From a checkpoint of a small multi-label image tagger: arch swin, 145000 training examples.
Rows from block 5 of a small multi-label image tagger, named by matrix and row number. Rows with one number within an expert belong to one neuron, the router's apart. Each number is 500 + 40 x the weight over its row's rms, rounded and kept within 0 to 999. All counts start at 0. Numbers have three digits each. After the name is the row's rms in percent of the matrix's.
Before each expert's rows are labels from the 100 images, of 14976, where the router gives the expert most weight on average: "top examples" is what is common among them; "place" is the part of the image that holds the peak. Only what is clearly more common there than usual is listed. The data: Sentinel-2 satellite tiles (TerraMesh). In brackets: how many of the 100.
# router: router (model.blocks.5.mlp.router.weight, 8x256, trained with AdamW), inputs 64-127
# up: expert up (model.blocks.5.mlp.up, 8x256x256), inputs 64-127
# down: expert down (model.blocks.5.mlp.down, 8x256x256, transposed), outputs 64-127

# expert 3
top examples: bare ground (71); main land cover: bare ground (44)
place: top left (99)
router.3 111:495518611459529529470504475462539474414551430507455595464542576477491535539433544542530488497485488535447609474478513487447483442471502498494457512454509471481527451470435482481510464489505524
up.0 098:507513470510554438469563500479482487442549513536524472490526513511566460513491450514504518521537457583485543492481489473551445529492506445512483547557470522498494494432492458642454491440482523
down.0 103:512459460390505492491457534498546474475473492462457556539520484482543567585507588482478499560503556491522561465490548448473465541566466478471488533483521555454462537561526533534510532468497488
up.1 107:516491502419478486557503510450514430439533558487494505526507472442536482543540481465456490494476458504517459574445566546549465561464493508496464507435425505503439477510473530558489518504525470
down.1 097:508608507477479513454548451544480512509546536474483512543557524402519478543518457496537496529494500500546498605491492480448537544591464550531478562481485504507470522428533523504511516487473497
up.2 104:542545551526497528503442511452493509508435422500491529495538558480467523468501542484493484490611501518530432497455541412536462504494500530565480453567432507525500513568426511467431493544432558
down.2 101:518592470546527501510516506532528510499489510451519412572540524416599511492459505515535508496505531398515494490509463466498521516578552450535485468481419511528479500417498546550536377528490545
up.3 107:571490474522550524531461519476485490505497466510497453526539447514533464484486537479504477554509477516382481472538537503534542547455452506502445459449481473447471486483490519437549480541513557
down.3 106:459448537553492491541484430536456481469599549437478582527515518520495501557502423463443515486504550493485424488519441495558461411441506533544521534523496528472471432614423453538428498500532491
up.4 059:550507529537526498461529501454461449521534567521502507541496535556454504450496545495504483497517524456454419512486550531510551523509497458439444381516566499458518544470484472518551483511489517
down.4 057:512494481439548492556554509547528519465442516524469510438512471520464524600485435456474501457506461476489462461527463466505570531572552510565485474468438466513428531559529574537492503496592440
up.5 109:514579522612542530511545519475530489512569555526510565495490476520493464556514541438495447507559513485479541511508503440490536447539501504440480494508576556453500484443506491503410488433539534
down.5 109:543477491519505509498532516438488460532437513544581484505499449476534503443501510498558507505499523557495471461578442453483435457466519463478493472511571565485505516510485540489481496504497502
up.6 098:528503481502484432483539468446463494574478549447486475515566488509472524554457454501565482481520537500460544555462495458512489545517508477446555523458439508600526558524507469477445461525551489
down.6 096:483483459405511502618423452555514506521448484546409436575521539558533517541499482524509507539503466477545581517523507430525576479502528484457472479507479444482494519498511616506532558530489451
up.7 103:511589427452591517545472568536511522491546543511527540528529509493469491458509443422518452516514512526486459561535570470566469528504469554464484489541459513532483474432401498477492529470448468
down.7 108:537501534442470507564385444492525474518382536540521506469488506521567550505489404477464513485494517542561507547542499513520514519525441512425558456488509484515504489477574463485573541513511507
up.8 107:563513485477478484485461478480435511524529523460540443455535535501508509547487443504461471565477425526517535533485540523476508503438517476498488502523425476451583565427489534497470520481500529
down.8 104:461497448521492508520496495438478508469524504452473563534459452528530405503488438539464490530496454547512566491577512463506472626536500525483479500513572484524520484514451505491561541503540522
up.9 111:515447554485483546567475492588485435513444506454464523486534472509481487470523481465503451479533576419471462474490559512501517538418440527525491487511451536511499539549484614552522505391489493
down.9 112:503539474519507494519511493445487594545585509552512475542472534512493489481528457500493515501493504480533435483522525459465451546507451499537500505481496465422497542531479472454492491508507493
up.10 088:488561531500532530515486499592534434512421583479517498487512400508478461490485547446485539538526533515498524437499574488535512555530481535485425520544533439507524504478431494524507511461500506
down.10 090:502487459445566494519462522601508544544536547560507497507540442505484525473516506507541499455497454504554569527481493479494498470490572489488568460510455520564476522552483519523493484495442485
up.11 091:449357513491435481481557479530525546454456534485564563514449489457516473474470483468586522495406559471483482433468492465456513433505533521414486552470507481518546524515482501446506522437461514
down.11 099:545522486434535519569509520525484514520451451538449458461479472417492458507484515445475481491507467492467520501548543507455495519480462529513534438513496477541512485489494497456467504512498436
up.12 104:461446603484575506455474509464464457488473533492494484520527468490503454516541462470482512384427522471559532515418540400499540495566535440435511434554457526483531557425537535541613468499510526
down.12 105:524471491523497504522525477477463464503529527477558514551464490509488535491532475524493510579513501483438514447498508550480452520435444500569483516496445487556482467532497565468452532515432470
up.13 099:510505465490498475607466548542518528516520473486532485501467566461454529494475452461522542515456453510543558499493451457591554485474476532525491524500447535468522490430420499495482453441484447
down.13 106:473457455444514506486494441513474540497505552456483476411497517503441526430512439471514509485506589456445468473536491474470488493487465485519548413498514545504454498527481466559461545520521487
up.14 106:517499489495478484546518538499503431507500561454493496473564502450487463499435562486491444475429493499438576515450449542462492490482520527480585516576476511544523537512442497589511461450490474
down.14 112:480500561483561514508488500528509477510458511552515465553510497595514540582478542466522497479490538475570477495472492462562514535494510528541529507516481487497467478531496579444457540502425502
up.15 088:543558421493508487476501403582505495547444549567522510457497511556422516550533520566496517540484441482499444491430570491514496510528483422516451391549578488488445438516580486559521514501513451
down.15 088:491555462519505507527550494546553499507440455421484523518511530495462526403550512545536517490504451495509478398466472557487517499568603487496554491499510550486541591477441474482485525496572485
up.16 114:461515500574481517437520541373515521446522442470569525531501569486534508472518488455534531536548478536543482456432498586440508479531512562527511492462508498528518441531418511459530450530537464
down.16 112:562445558426528511492482420473457499542565521479504484401506442505452437528492522503504488476496548422512503481533520419511472495469542472542460529498603470508489557539522486508543457497560539
up.17 107:513493512531470507511461502567523500468516494538546389490582478524551522530511521461472545451491582560540470502540528545475536497429531565610534482473483557459507515549546442494481518469535457
down.17 108:444472465468469496488560523498444510537448524506418526505466495494525490439531471508509494465507521440497469513469532429457578444486546534459560514519511463486543449551459462455526451493477513
up.18 109:575522537463535460437471511471512563545513422488487477534497537455443464482524547507479448479521482488505515469422571407375502522474510430490502442487468557628545451518510521511407475545483470
down.18 099:412524486528571492534446514425483475516463530455545566568485504442481537576462470491498494427511510460539534544555478518461404582503550487518522528530509526454412504494480465474473511512526497
up.19 100:501463473443480425550558507567448535509574509520491488434526476442421531518517453482531507566494550426548390561495463456519509478517504563494550435478575506434529485522487534385538519538537545
down.19 098:420505575483464507487554504470532483582406502441458516517506452513460496484562429471546508496497469495577487540443560562519481481528481540504541525498500481507562447479487441498529474479459467
up.20 106:434490528574505491509527480523544516477489491472465498504522479556518509490470532517411424533474426461508473583522506423427473588474485533549550543547543505501504488526503527518474527421562532
down.20 109:523445479473456520524491521463508500486407507538507482575494575539554470502506520446516485521509578503459463447499418504563428461429549539460440479541574534474496510472563492445500603499501571
up.21 090:477445493422450508502474525515500531444505558415508499515465478477614464527499453425495454536523495549498492478438514551508472491489522548422461450463484505521551488447565483474526465524434493
down.21 093:453544525559466509534528439439511549502457483516500545520529501503502549496515461406489501507516498477497568413520536536460491598573538507520425543533479512515510535463533526506500498513565516
up.22 038:528455495554517518571524531456455477544468484507474421499464484532496576516582464505504508482522485557504441534473523476445541510521531467471427462459509549542483487581505470493543472482558548
down.22 038:517468527547563495534554515541518509496521462468464554460475484545568448427516473408526480458498557477508512554448519476507513557527461471505441560509521473469513500489522503575484472474524475

# expert 7
top examples: clouds (77); main land cover: clouds (52); main land cover: water (28)
place: top left (62)
router.7 104:476516532478538514518443476488547554480540463486435551471497490531502505517516523484443559476507419501426494486556523525564473477568509524458485491450501502550485522508518484538462586463474468
up.0 106:487533556509514478500469559497528476444452552487511569529449503462515469451446578484537502519487458478506495526479492524478476550452537461455529503539528586549485546535478552484502533402502488
down.0 099:487505471535500509461510441486478513457536515458490393518491442584431455521514400490472506496497455551514442573516529462526499477489524536431450504489442536497519509525490543526539458525534539
up.1 075:522503487488530470526508548515500533489536584482474456505546556518487468556482472598555471543552483495470425456487502391448526550459563523571522465453518503414503419458498538477466546428540516
down.1 069:472522523433490480524464576487517474420537465575438456539527576477498502541481584478519458502516525577450537434519500466460460463503462527547511559500528394578582469425487516500527460495481414
up.2 069:572478516441545552542541420435484476489518519525502562529512531455510469527471456508555439481431421478458518547450533489471451504523510546483474446573477596536455543553460455550518485565538481
down.2 070:510450465546481509460505476603574465547494492502529427465454542558492525437549420488432495503508534547477492484503524545462440477457452471502534556519520513525463446487504494539456494520463536
up.3 127:543487437476482488471516512543517458464540551460562518529545488498503470508496460540525462536420479531542545486474558537489433456577474472475507492533498533525541538478477428508500543532510564
down.3 120:467488537501484507520481510446443449499509504508475460522552433500556462451540453479477506535499472435455553473560517447481470543548502507527447517501551485541419458538533432566522436511521515
up.4 116:495466542481537505465525541456506371500523477550480544572547511509523511414503491547472523497535513485490501470512558545526590505475518538491501407525515415490414494518520499506587517489475576
down.4 111:504501526473422501477530505488609467428519500507535560465486489443424522477491447492470512478512474479469578476482504408529475468430496490480520557499478505549517490543494476492524453515496545
up.5 129:460520453519553472510541487567499505503524493507555459509544442500505483526550516513483526453528515547527547463442537518433479515562487426483494455500526488514503495458585515493540492488410448
down.5 127:491523430571483499498531575474482424548488514524475445547464471516493466467527495510528489428496487436525474463520519564556508483547510498525461463504512522548529507513421461463499453497529463
up.6 112:520499432534483409537496503487496456564450505547504496482513504461413518543547554471403529494509506484556461570424470517534542467539408503469537527519526419506459513527503454537553465475564507
down.6 113:466454481456458498471496474511482522568539522442622526613528539430539506502475551441502507497496456463496601473477509552509539489518460528487570492516529495511540447521426437528518470503423448
up.7 116:496520497534472525466430429491499547482484540496538439453506499449571505524430517519518488520486435486586491451521521568461512517457503534534511466459536551588533459534445541476585549486511471
down.7 118:515497417491510512479538492462437543471539524497568447525498593515465409427520519496513505461495433523508454472486541511575454456447510494467433514484557569560510560409440452469473417507476493
up.8 096:465535458457489455467465473489449510497426469451458574463510533496534482501570550515484491507425493521566503539480494488470467575489493519476524546475524480513540575522481560526558470454424468
down.8 098:526448487514499506533548498462483492420482510545542477450492463595509604475541490541518500455492561483477460464541500444475506558544498489562550440486466516475556389513448462415522512487491476
up.9 047:495445472475541491428470543548517481504544445467458487433507485528457491543496449453434512456595472483531484473452472437554579522496492441486508519549449516510516541498490529484569609570482470
down.9 050:573496459478587494529493547544552563541471493577462584553492498408487445490575498426557509505494506537424495499493492582518503466530515538457507482537524530559521529545515555493499465516512447
up.10 094:543534499448500518514469467577507543469547497499432540473453495411485519472493540480483502483476486471568499432591495450528483477451594410500493544537445540487528523506474538511536500484442527
down.10 099:523426460492483501526555498511540509529515513556525498514469474591566470514480464524505497509499545490483489427495489548563523514499423533580453468508475516465526573431483468503493476486486512
up.11 098:483545590503443510562492501540466514491478478483458467539490523490568544587514529471462531586451466528436493513454525542505500511516550566483535552500462531481527511550470517461603602456442518
down.11 104:442509466501438513566495476439537467424481497553531505497456530555511424480478490523471512490511466613398519514493596576447446523443479502513518461503575545469498513404535502551475577516497565
up.12 102:458481488533539511419511433550556498500530444426443473516497542461402516448500563536508490596522434503510488575433439624435510450502555506544497475535541444498420572487586438448510507483491578
down.12 105:513534472482455504492551484500580462562537469497534482435447492483529541546511457490506479432496612489544503430533577435574571466471511435504507514521519536480544545557485470526513504486514542
up.13 107:566526417521505515446550557486501551434494513508533564551449517483527466482512445506507414499484479530463497555466568595505532503428484525540484492449499500511491553581489494561559516412566478
down.13 107:490543510548461518523496470481491468488585484534559523495459619506468516507482464510446505456492468547451396535496471492476466623496426456560486517494503510448502410410485376527534423514591473
up.14 114:461555524495443516501554518512488486458562516512434473566468493500543462518489428524457576565507520487452483493484547570462422466588434526488455558471431494441490553516538442530512530582527479
down.14 113:471530461511479487480473465486550463546435473439516463484524503409573603488473450442522498524501525496489480547459526474476497467506475477495566495489512448510537513412489523545483498512476502
up.15 064:462488541476467473492424581538553563526508476523529513531457577571526517511535497554531530433495518544462459485487468481545434494482425448478448541483486457513502522519560486528515481505479477
down.15 069:391473487472580514485519443500529502475445501509587453431499515439482432561519478498467512528512472535538432553492539520519512503510555551432521527522475449500493475427486547533528426478474426
up.16 089:560552507561512509480474547506539460487464528496508561458585497522462509490510477488486491467535404583510571551464461461539496528490502546477498504487540540494477559494543506512579469555481485
down.16 089:435503534404552497542463476559504436519481499421475427462504534534464568410496474483502503504506566382416558465496509473443464501448474532507529516483523462539463543576460432489471471482467487
up.17 115:602536490473487464494435443462433475488489471521436500426514496525494475552469535527435545486561480573504502565513566522518492551514493478557530487561498503510545571475537488531478527531492461
down.17 110:504527466558521518428472479515473487624500492440513508542495494456492491475492486497500526515500563522426450535524523609469464550472457521462554549516443479465480548511513600497490510536552555
up.18 112:545461525438475495507434518497420516493535595487423497562524515460481461512461405486448457511581575526523510539480455516521507549442480536475432527533539506558478583467523496510520517495502540
down.18 114:458479499487542495501564556525499560491489496512564468501498516560404542534491482502516517533504499525495600486460450510426463503494511510495550541505445487502442467570563449570469552500404456
up.19 013:465530375478514499470504486535507486497460427453512429438536483563561514483502512502558519492488525488502449516528465400465500523503542501519500498492552474512524513571489470423448461514475448
down.19 013:506499516514523479465516495487464521505499491488536540590537554446481526538510487490489490412509494561427537546512451497537510447499455486411576498507535483513526444457461560518515499520481423
up.20 098:474518520566425479444451521492522521477516526407496485488499503507443462464485494480520468442422503471446532558534539458475578471451497566470485531481506492504422486507483481478461495450590497
down.20 104:567447484521517497513504461508478417529508513577506492511486419509519509483511437438429494519494535603544421456522415492514537507528549423487509499500508464468474472499444403496416517500532470
up.21 090:467612477460441467468495544572515449549532534550487452454482441530537459509476457429482484496513473462455568523491481447481476460458588486505483454505486502524482478542511423440505503443572498
down.21 079:570534493535478488519534469464530529509520483482493541378484470465523462463480521521498506539515439505487518406559485475427515537450533523450546615505456583531469476479537457545441509475527559
up.22 044:543527429528453461401511468498445508385480562492509474508549469484452478427521440532510488444534498498493472590475497507491492488477515456519479531520502419568473541439487534508585527537581489
down.22 050:529466482488525512519528502491489445523549491522546488547534557548474485421522485535537495517529437505567415471541432483576416525471435481492541498481462472491439502450493495425514483533503542

# expert 4
top examples: main land cover: rangeland (59); main land cover: bare ground (26)
place: top left (96)
router.4 099:496593466492469515480560468523478450490494519542570411497456486465497478478442516510505499545427471465565526469422452588457570524523515502476492501431411549487500501537475487470554536590468501
up.0 106:475416403462594477512533465430490496470488487500492455511475447465545529533451499466474522561451482549439528513446481488541513526540535454462487524528457480523543435577533458393559534435508457
down.0 105:478504467567506504548477489521499613472596549515473500420555536526537532444511472486547510531510506498482490470475524545504438456527514428532542402521501548472466491503473482490518481494478457
up.1 110:594532472479529496479525496546449493425573431504508551523491513493523495558462474525449528446511538542479500543465554492454554502511605477525508559588460412500516523448468464424434605510486477
down.1 118:522584484436499495511523371499511552457504493540493500397517529597448540450570533470496507451512470457533490472454561482457447514550486433534516521513548497502530436500477466429521435505523526
up.2 079:538390524452528480457489436508518554562475523537509531499495492492461512497508501469464475415489523469462457517473517429511511538525435438438497443489490535511492491477486542449457510481532522
down.2 080:492578488487467506576461570503488517469522497483457504544475521477543581482505521556527501511502448515505541513498497532551531483477538454473540489478489549465496435503477454514455475454446574
up.3 092:549508497495520470559538479502445567507482464485478460518482546531568502455585556549521540497463543500577445484541525494451491458560535528507500577494478511525476535484452469513457539520532516
down.3 098:460509482477545517487488415544478475509492493390580513498503494461544439461508484465492495412496479508507526516425505564599523505474508498455402474449501589477437561432488545539493454518521532
up.4 100:536507518480485554457488502486491481472449511508471505515514510474420443493530492519505490590560474478467447460470463514543484573476485535512515507522493497454470546482431509476508485403512570
down.4 099:499489550465456498514578438448529486409524487470495434539436475458534556501485562504558474596514502508466527463463575568502465525520529498520450470515512474541463606491501590504413530491537487
up.5 100:554469501472534491510509491490511548438487472521483534470502509424491516465477429480461553466506481512487464556542487421521527510522575499488485510429474513550533505478505494488433474489541520
down.5 099:429542465497530504488516547458478514493493533501546483520537493529534515524513541520455504476499421546580510483569588483480513535426471568475454506507492463556515499454496480512472449500489490
up.6 101:450514492505486503449540560496548506498468506500468510512504530508561474505536380515509535572531501524508589529581478572500496558498507479523467512532495353508486513529496516467447507511488524
down.6 101:608525567542497488520478504454450579485480481539526511472447550511571469522515546508486467557497533505470432448497536504484506525516465555543459545497419517492545527574513507505528517496433554
up.7 068:419547532472529521441450548471550482552486497504550534481489514490527522497495449497565515471524577510484540493490501489491442503449556472440563534499483407450451412462512565536424464484496475
down.7 066:487442531508462535530497480458563513500430485560496540465562550445485539484527534524537521471489437556558495470516496485473537466556453470486436468442568539415527464478483528492482486505517531
up.8 059:458478540453482460487543521581529487522466522499469494538490476501412494525527571533492475464561450540507476479421469447519451521481498526582499559461486482543466485503550582460543437466553494
down.8 061:492591478493498508461491497425539503434497495595452576521529456446516521416488492500495504466516520437468551520530503476444586540541457450477474483461495525486511484450465449537538453516468489
up.9 085:504507487494528513488440524462511484533589570572466538550545487509513510555487552551481427478468523511463479467487440548504516454443509495509529522524516525462485495504478567504515451449542517
down.9 084:508541521394441507521484460509443437510427534482488478493492536524512531554472525507454500497507559513444513434526459467499524537598479576507487520514504545517457458502525479470554544504520532
up.10 111:473465432468435529517472536481469473483568469489536501520509513466480449442519507608461527471494497469529487518517603470538465456463513496514495404508546506479527566489519486559520550552489502
down.10 113:562548470508540475427480497477526515491528506500530492475514497510542460489478502466464505409511515510519616519517495574479448554610479462399495513502409471446518411516480506519474529522548509
up.11 101:419516465557542524471500539534561453477613509528483516506522447457455534457433514536428507502492486543554525501491492428515530513549598500487526466479517523532522481508493523498594490507536534
down.11 101:523502431527495498495416501470473523487415481509454534513539483460505557542480509552502483485483489452475482514483532561468442586488537519510510609506518500435544482481529464505503515510531581
up.12 114:503500505527385485485512561591512492493505446496501443457466494526480533512488447539516535548487499493480455455489486464585572512484471483445591480494470495551415429489490510531456457483527470
down.12 110:540414492514457493527525555476468513493509507430540553547480567554479483553506507519458503556486536507506510453433514517412488554401476501463441512496543503460516516490431526483518545518462623
up.13 109:433521502514504514471509413469543515480500435530451526503474466481486534504521519537540495501459512450521473531600470436523503477508557475513472475502508461486504475500534473538541471489405528
down.13 099:517576429510502478469479504509465570493497478496451351509464523517502514515552550499486484531491549424523563493472473531494493465489553444550534523487405465496558512474494445597511557487544549
up.14 073:512526514475497511510474486528529506502548474473543522467563545448491453451491462535527472451499452416496597517500508494494536515566450543459489547575463490482588551503543503506474497541493511
down.14 074:554492511411531502459552476479514495449469561502557494552515517551482449469504499466499501499496472485453450474477458474478549494456588467539516512489476434551484581534553526488520526481467545
up.15 085:513517547419480478469416535490489470471474506494459576503528532437451568484477491495438537486444542505453528554503566528526508531477494518431529538523518448582481415473494537536453468437439547
down.15 081:521507528457515508528522470561556498494511517506430551480482470515456531532492503507499499563501446517590553587492581463509548468527506427468432508517527588504440516462491491508511526493434438
up.16 094:509502533471535525483486483539510443471474537493485440464514559509524402435526454459573504474518522566465502509500521524497460445503507516459437486466381429511516548439482536512482524515518488
down.16 098:374539528480504500469449416475471483475460450535486491462534539541520548446524572554468501456505538504487495500439480533503535482564469524432456458479481510474589493473555463399445473500493471
up.17 093:467486469529500491502468529475537515514535502533503485457543463507548511472496512555479544570478510487500491436524521586509529542501425556539498452583513496533564470472574482549534441436596481
down.17 092:510436554511517487506504532556531514509538515517542581582541552540509424582456488527506502465458473503471497484547500548460485458510507445500495471495495529469497502428496537543459465504484483
up.18 107:535537537483470536506532498439548474451443476541523493533498539464514458454454471443485449521491480462564447517465481450470447449477467476557504514490545397457465457526461562554496478510406495
down.18 104:448446453553480526460492450490497547597531515449465457490493456531430500482441513487495529421498382412556495544444503574479531524410433503491484429524444537521523519474494551512480491502485525
up.19 092:481537530510505533532492508516495528490563492469465427475456461538474428520534460520513414474519486499510496535545516478588439603503480496560500539530450543489494475479539506594475484467446479
down.19 096:536485538484483473500556568456551521437531494415460475529529519549512476446518493562454526451516519486468520472480505499511444468457498481433417468492498543483485452574479505474535541476545527
up.20 084:550481446519519550492580493543515571551476485483505391562536528488517498504581470525482507511500493443566459458478422522437540425461520512477516485500504540500536483471552478422523502504495505
down.20 073:507484519479556505528455490566470563521425515439527478493463459520529484498474450521455505449526469518499500432474424492512524552463415547564441547532539491472467560393538461459502515525525442
up.21 104:449467432494513524564513549536504538512536536451541495522503459474477510443505479509439504562483574513536512419561488402590536554523511464510464481547541540470488488477554503459485522510490528
down.21 106:547583524533532501450527495525438461481473502464512480529491510516538533536475448523485509481486473528430441523461484504437467461489572519461474462463515568542488548470483502498579474487478590
up.22 063:489514473509532507495513499493498488494468532454498559537511485544500526526575541503509528509529512466486440465566466436544593470458492454485492553519501419497472411479472535499543486494544558
down.22 060:477458509511492479434413502486503498458536474573488493419515493540456520518476528496525500505487558541445440551492536536465526481487521471522477516482517525421421519532486460500473573485477456

# expert 1
top examples: water (89); main land cover: water (87)
place: top left (100)
router.1 105:529564450488531489454464542453473463441466535491480508529544479448520521531546526430493513496545488554538463494536530459505493485474491481560584477614546488522528467469551464537482387534492503
up.0 063:468478523444488492462452471463504525647594561478543463501498439536548507523453568424541500516495453522540551531577459583473484404456563551530526508450461534452469529474464541527545463445558518
down.0 066:483553422540552496473496468541523438573446503529571512454487568413604468429502450559515497521493502503464489509434483415553450408540466485501449506493508450463452518507496487481469480506478449
up.1 049:448466437488508541514549481523521531480541541499559531539550461520513486436459493488551509418508502501504523511435410448500442497516587478424537499493461533565442553524462484512475502501538476
down.1 055:478464512519469494568564486454452455447434582564563546499491569397537476516512466508521491488514554439494518396468512525580556493512520497480424458494511488480523506404508490453540506470472498
up.2 108:463457471472487466524575558521488556532488560500573499500494479500504495499502429534486453568540513518496481536484515536513443466499483480529496496484499508549478538551544476491490616494476446
down.2 107:542547496431442482577479530473447456591421475517454466507517483511487406481442454521501495494491506472414461470452561445461488474512506398464576486484496513559538566381460502535498525495457510
up.3 101:467561534498496486510461506521555537565448477407508436477519490446505474481573480491524435478472481478556478497505467526506457553497451519501517496536575571593514480612524465550510490548579511
down.3 102:488495559484489507510486421477506461471536447507499609510481529557588448411535560499460493502484567573448523463517524519543479515554562464474490490530522529489555498502528438447509475520497529
up.4 100:562567520523519541484537480462514461479479485456463426499398471538525490516494507511517517477508470506537489475474555454468500443465521487550476409475509532578575539566523504556546482529420539
down.4 112:544450616525544487473491579528509443480450491490491455503508460552563520486478522503452500485489517520572426465516482554455523584550518465503476487506472488524492438474479508523547485499428473
up.5 091:444463456511515529475510545517466515476495434447537494489505525436485544419489533503496509502534541521520471435476500460537540502545495521428512448521561502504535440509510449406518447470582477
down.5 093:550481472409486492605550524508481518512532485508477519403543453447452473551501482469519507522528457543530527519487449474475377491558479565459460520494475508538456476561455540504495458497428531
up.6 101:520502469555432516488435483474464526438491484511546501476493497427545536494500450531489547500487489474520431541546473474515496517567519467513445514523440527478601458493497549434454400472448493
down.6 108:511536433463474493529471511448532517449542457457503527474506441428466457481534472486520504473491544472493515489439496430565537439523527549436515485505531576506507520592540444466542463485573454
up.7 131:505480492506480537471510515471516478533447540512466462546568465564444560476545515510564495543477509518535498567549470463522430499489528493585452466550551451513499550497501518577486483448521512
down.7 129:495531500494527490533524495532519480462466522511522452591496501519544561489495527471490481536503518568484518541525563514447504527516544425544551558501454487498526514418505414601484577475474432
up.8 094:516483511510488461465435446493497536493506551468426505501479449499537511492473522552458418507528482472575503464428525481533576471476470510465521497517472504532483463473446513572511421482511488
down.8 094:568553469518472514555449439460475528441478531508528497524506509460439495549506528539513506480520495587481496567498496553465499466540483575453464529504543499476526529542506524454527449484580496
up.9 138:543461515482470535554493471554491523533520559483547540575538478523485538579464544503491559480496471513494555433451537563537446481574462453498457515517518502515474576453459520534522448422505541
down.9 123:420577612542503498526485523503470451554451502512491491478520457535495471471492457521504497590507517527447514516572418535499468534527505518565493475496494433480560458547499360510500443502501577
up.10 085:499466511463496464447507472499553582573511517475546531541400481564464500465470549512532535471525460466566422480460510539503516545489469484532437509488576512504517521471468530558554500410545509
down.10 089:550566542551533495536458448461528512492492511442495481514481548458574448532545483484522505446499551485481452438536463495534488441561459516526597531502481509481508551497534515453529538496521460
up.11 122:503504485454485530455536565493464532512518522472461496493464477498418515522510450477528493491428579496470566467536526455492496509448453492472466504438486493501439548441573555523472567538545520
down.11 105:560439458493534497491476575485525455508513536570472506490551453511561463580534442504492512526495512480409614572527529473477550491510518514528532503477449401448503506513566541507489561509514516
up.12 084:506429405518510484372459470464499478494417466523524521483499503526619574489497532497440486531535443550488553573493510501494497455487515484461550495407526510575438513455469576497482480443470501
down.12 087:506484492557526504447439501552538508493623546534497467531490565461477472549527552485532512523487450564500444500522502450498455520481535403532521534498449499483369452504513438475516516499512513
up.13 028:574523426466451474530479548475574511551467446477439549526494544493547526506473540511478507494432480487519465502504508472525490528489465501542529505457466500542567437449494466506463568448524516
down.13 031:394590464554506503525441517559482468457549509458500518501524526563501473585529534498471500461522447477512556502513478503505469537513515556499550490502502543524472490498536507465573463491534545
up.14 111:529461476482480490501469541524473488457465503527467482458515487513556543461486441524417493444503509493438482489548508582477469437516425522466515482506502459427550505503484496409505502626493421
down.14 115:549413454513489500424488527477551543513519515510499488455520517546547471483498510493513499581488478530510442548405527490432562508475533548502506527500490556463526508481505593533506474505536484
up.15 131:449470472444502552458489461402533529478521470493497461487472497476500547448486494540535407496570498514452486514536552505507473508606478508559479560473469482519613483498466493488436528463548484
down.15 117:587496534506563493542488555509536534460427507431495438567507452559482529522539490482518492416480579428454494527525564532478493534470465557429518486463515489504483453537470484498553507490456508
up.16 075:409453604582538467502502433479516472442524516473593525468543430550522469566480496437504525505564503497442493593480528512464511435450487535556480563549513479475474500494553560513422527526442494
down.16 078:476517480562449494482540477526466451548501523510448519477481533549447481443521528535512484502478532481436506492568474500548527538531531498504561536528500449481517487494498513487543476480523507
up.17 095:524456497509506503592463460515460429492524490566515400583482424461495482591445460571532474471507533492562477483478456459579513509511501465497517462494519336487450512490457523498524529488558507
down.17 092:471530543551479501470431486465472519523488512459527583541489481527574539567494432418461505524501490577427479494481547529453486465534495505441517538522556528448558550436479417426473528479573534
up.18 097:514372436546491559537539518522494448501501482451501513535471547503410474485459537503474506458492525469513543510477550487531523511426430471544509523422621544459452479507499465480433527434484532
down.18 099:485536510499525504453538458432484526495543508439609603520509390520489509491563404492527475545490481551520470489457481498494471531475492540439509528482401412507486533425524500472459443506547450
up.19 144:466532525398458493450511493502489490529547494560416562505471522478548526506441489485535400537568556518498523494482543526508482493522464493542518481483570451509563547528462504485473448461474477
down.19 119:593412509560478509490509460438454500490444509523486482445520417499472518449484551486467508385506441575500510506548495451508444452526556405516522498511481532526481474444540495433502619506485529
up.20 110:424484465517530530536508516518504458484365481515536584437463492479487490510504517422456519472473477571411598431491497506528484464469505529492511492504562525507466396480575553469514460500489495
down.20 100:548434554524521500464500494492487424579509488438516527466470479459490479496543483506556499470500472523467438508516481481511464486558533551477461520517515466498474545421491485478495490489532511
up.21 102:379511533479495469457473531579525496435422476511515528480466457528600521518456508495477546460492479511527546526527426532503512467492435550449491508475455536437509564534576539520472518474540534
down.21 104:510506507501500497544479454477546526555474469478527611422460467504454497461557459488533504542493510453504482555495471500467507475502455582524474543511504470475504529472594525507478515495500469
up.22 082:505520503550491448469512481494468508542470463477409523450499450485495425501499561530509562527509467490551507507560514599538511536630559497525549506489521431447529523576511562587465487462435504
down.22 082:492487476471517489519477542501510557518551529524540475564509460501478513522443513503527488523505518484525544502562508393508475473469459543508517552475508457573569463507497481513518518498529484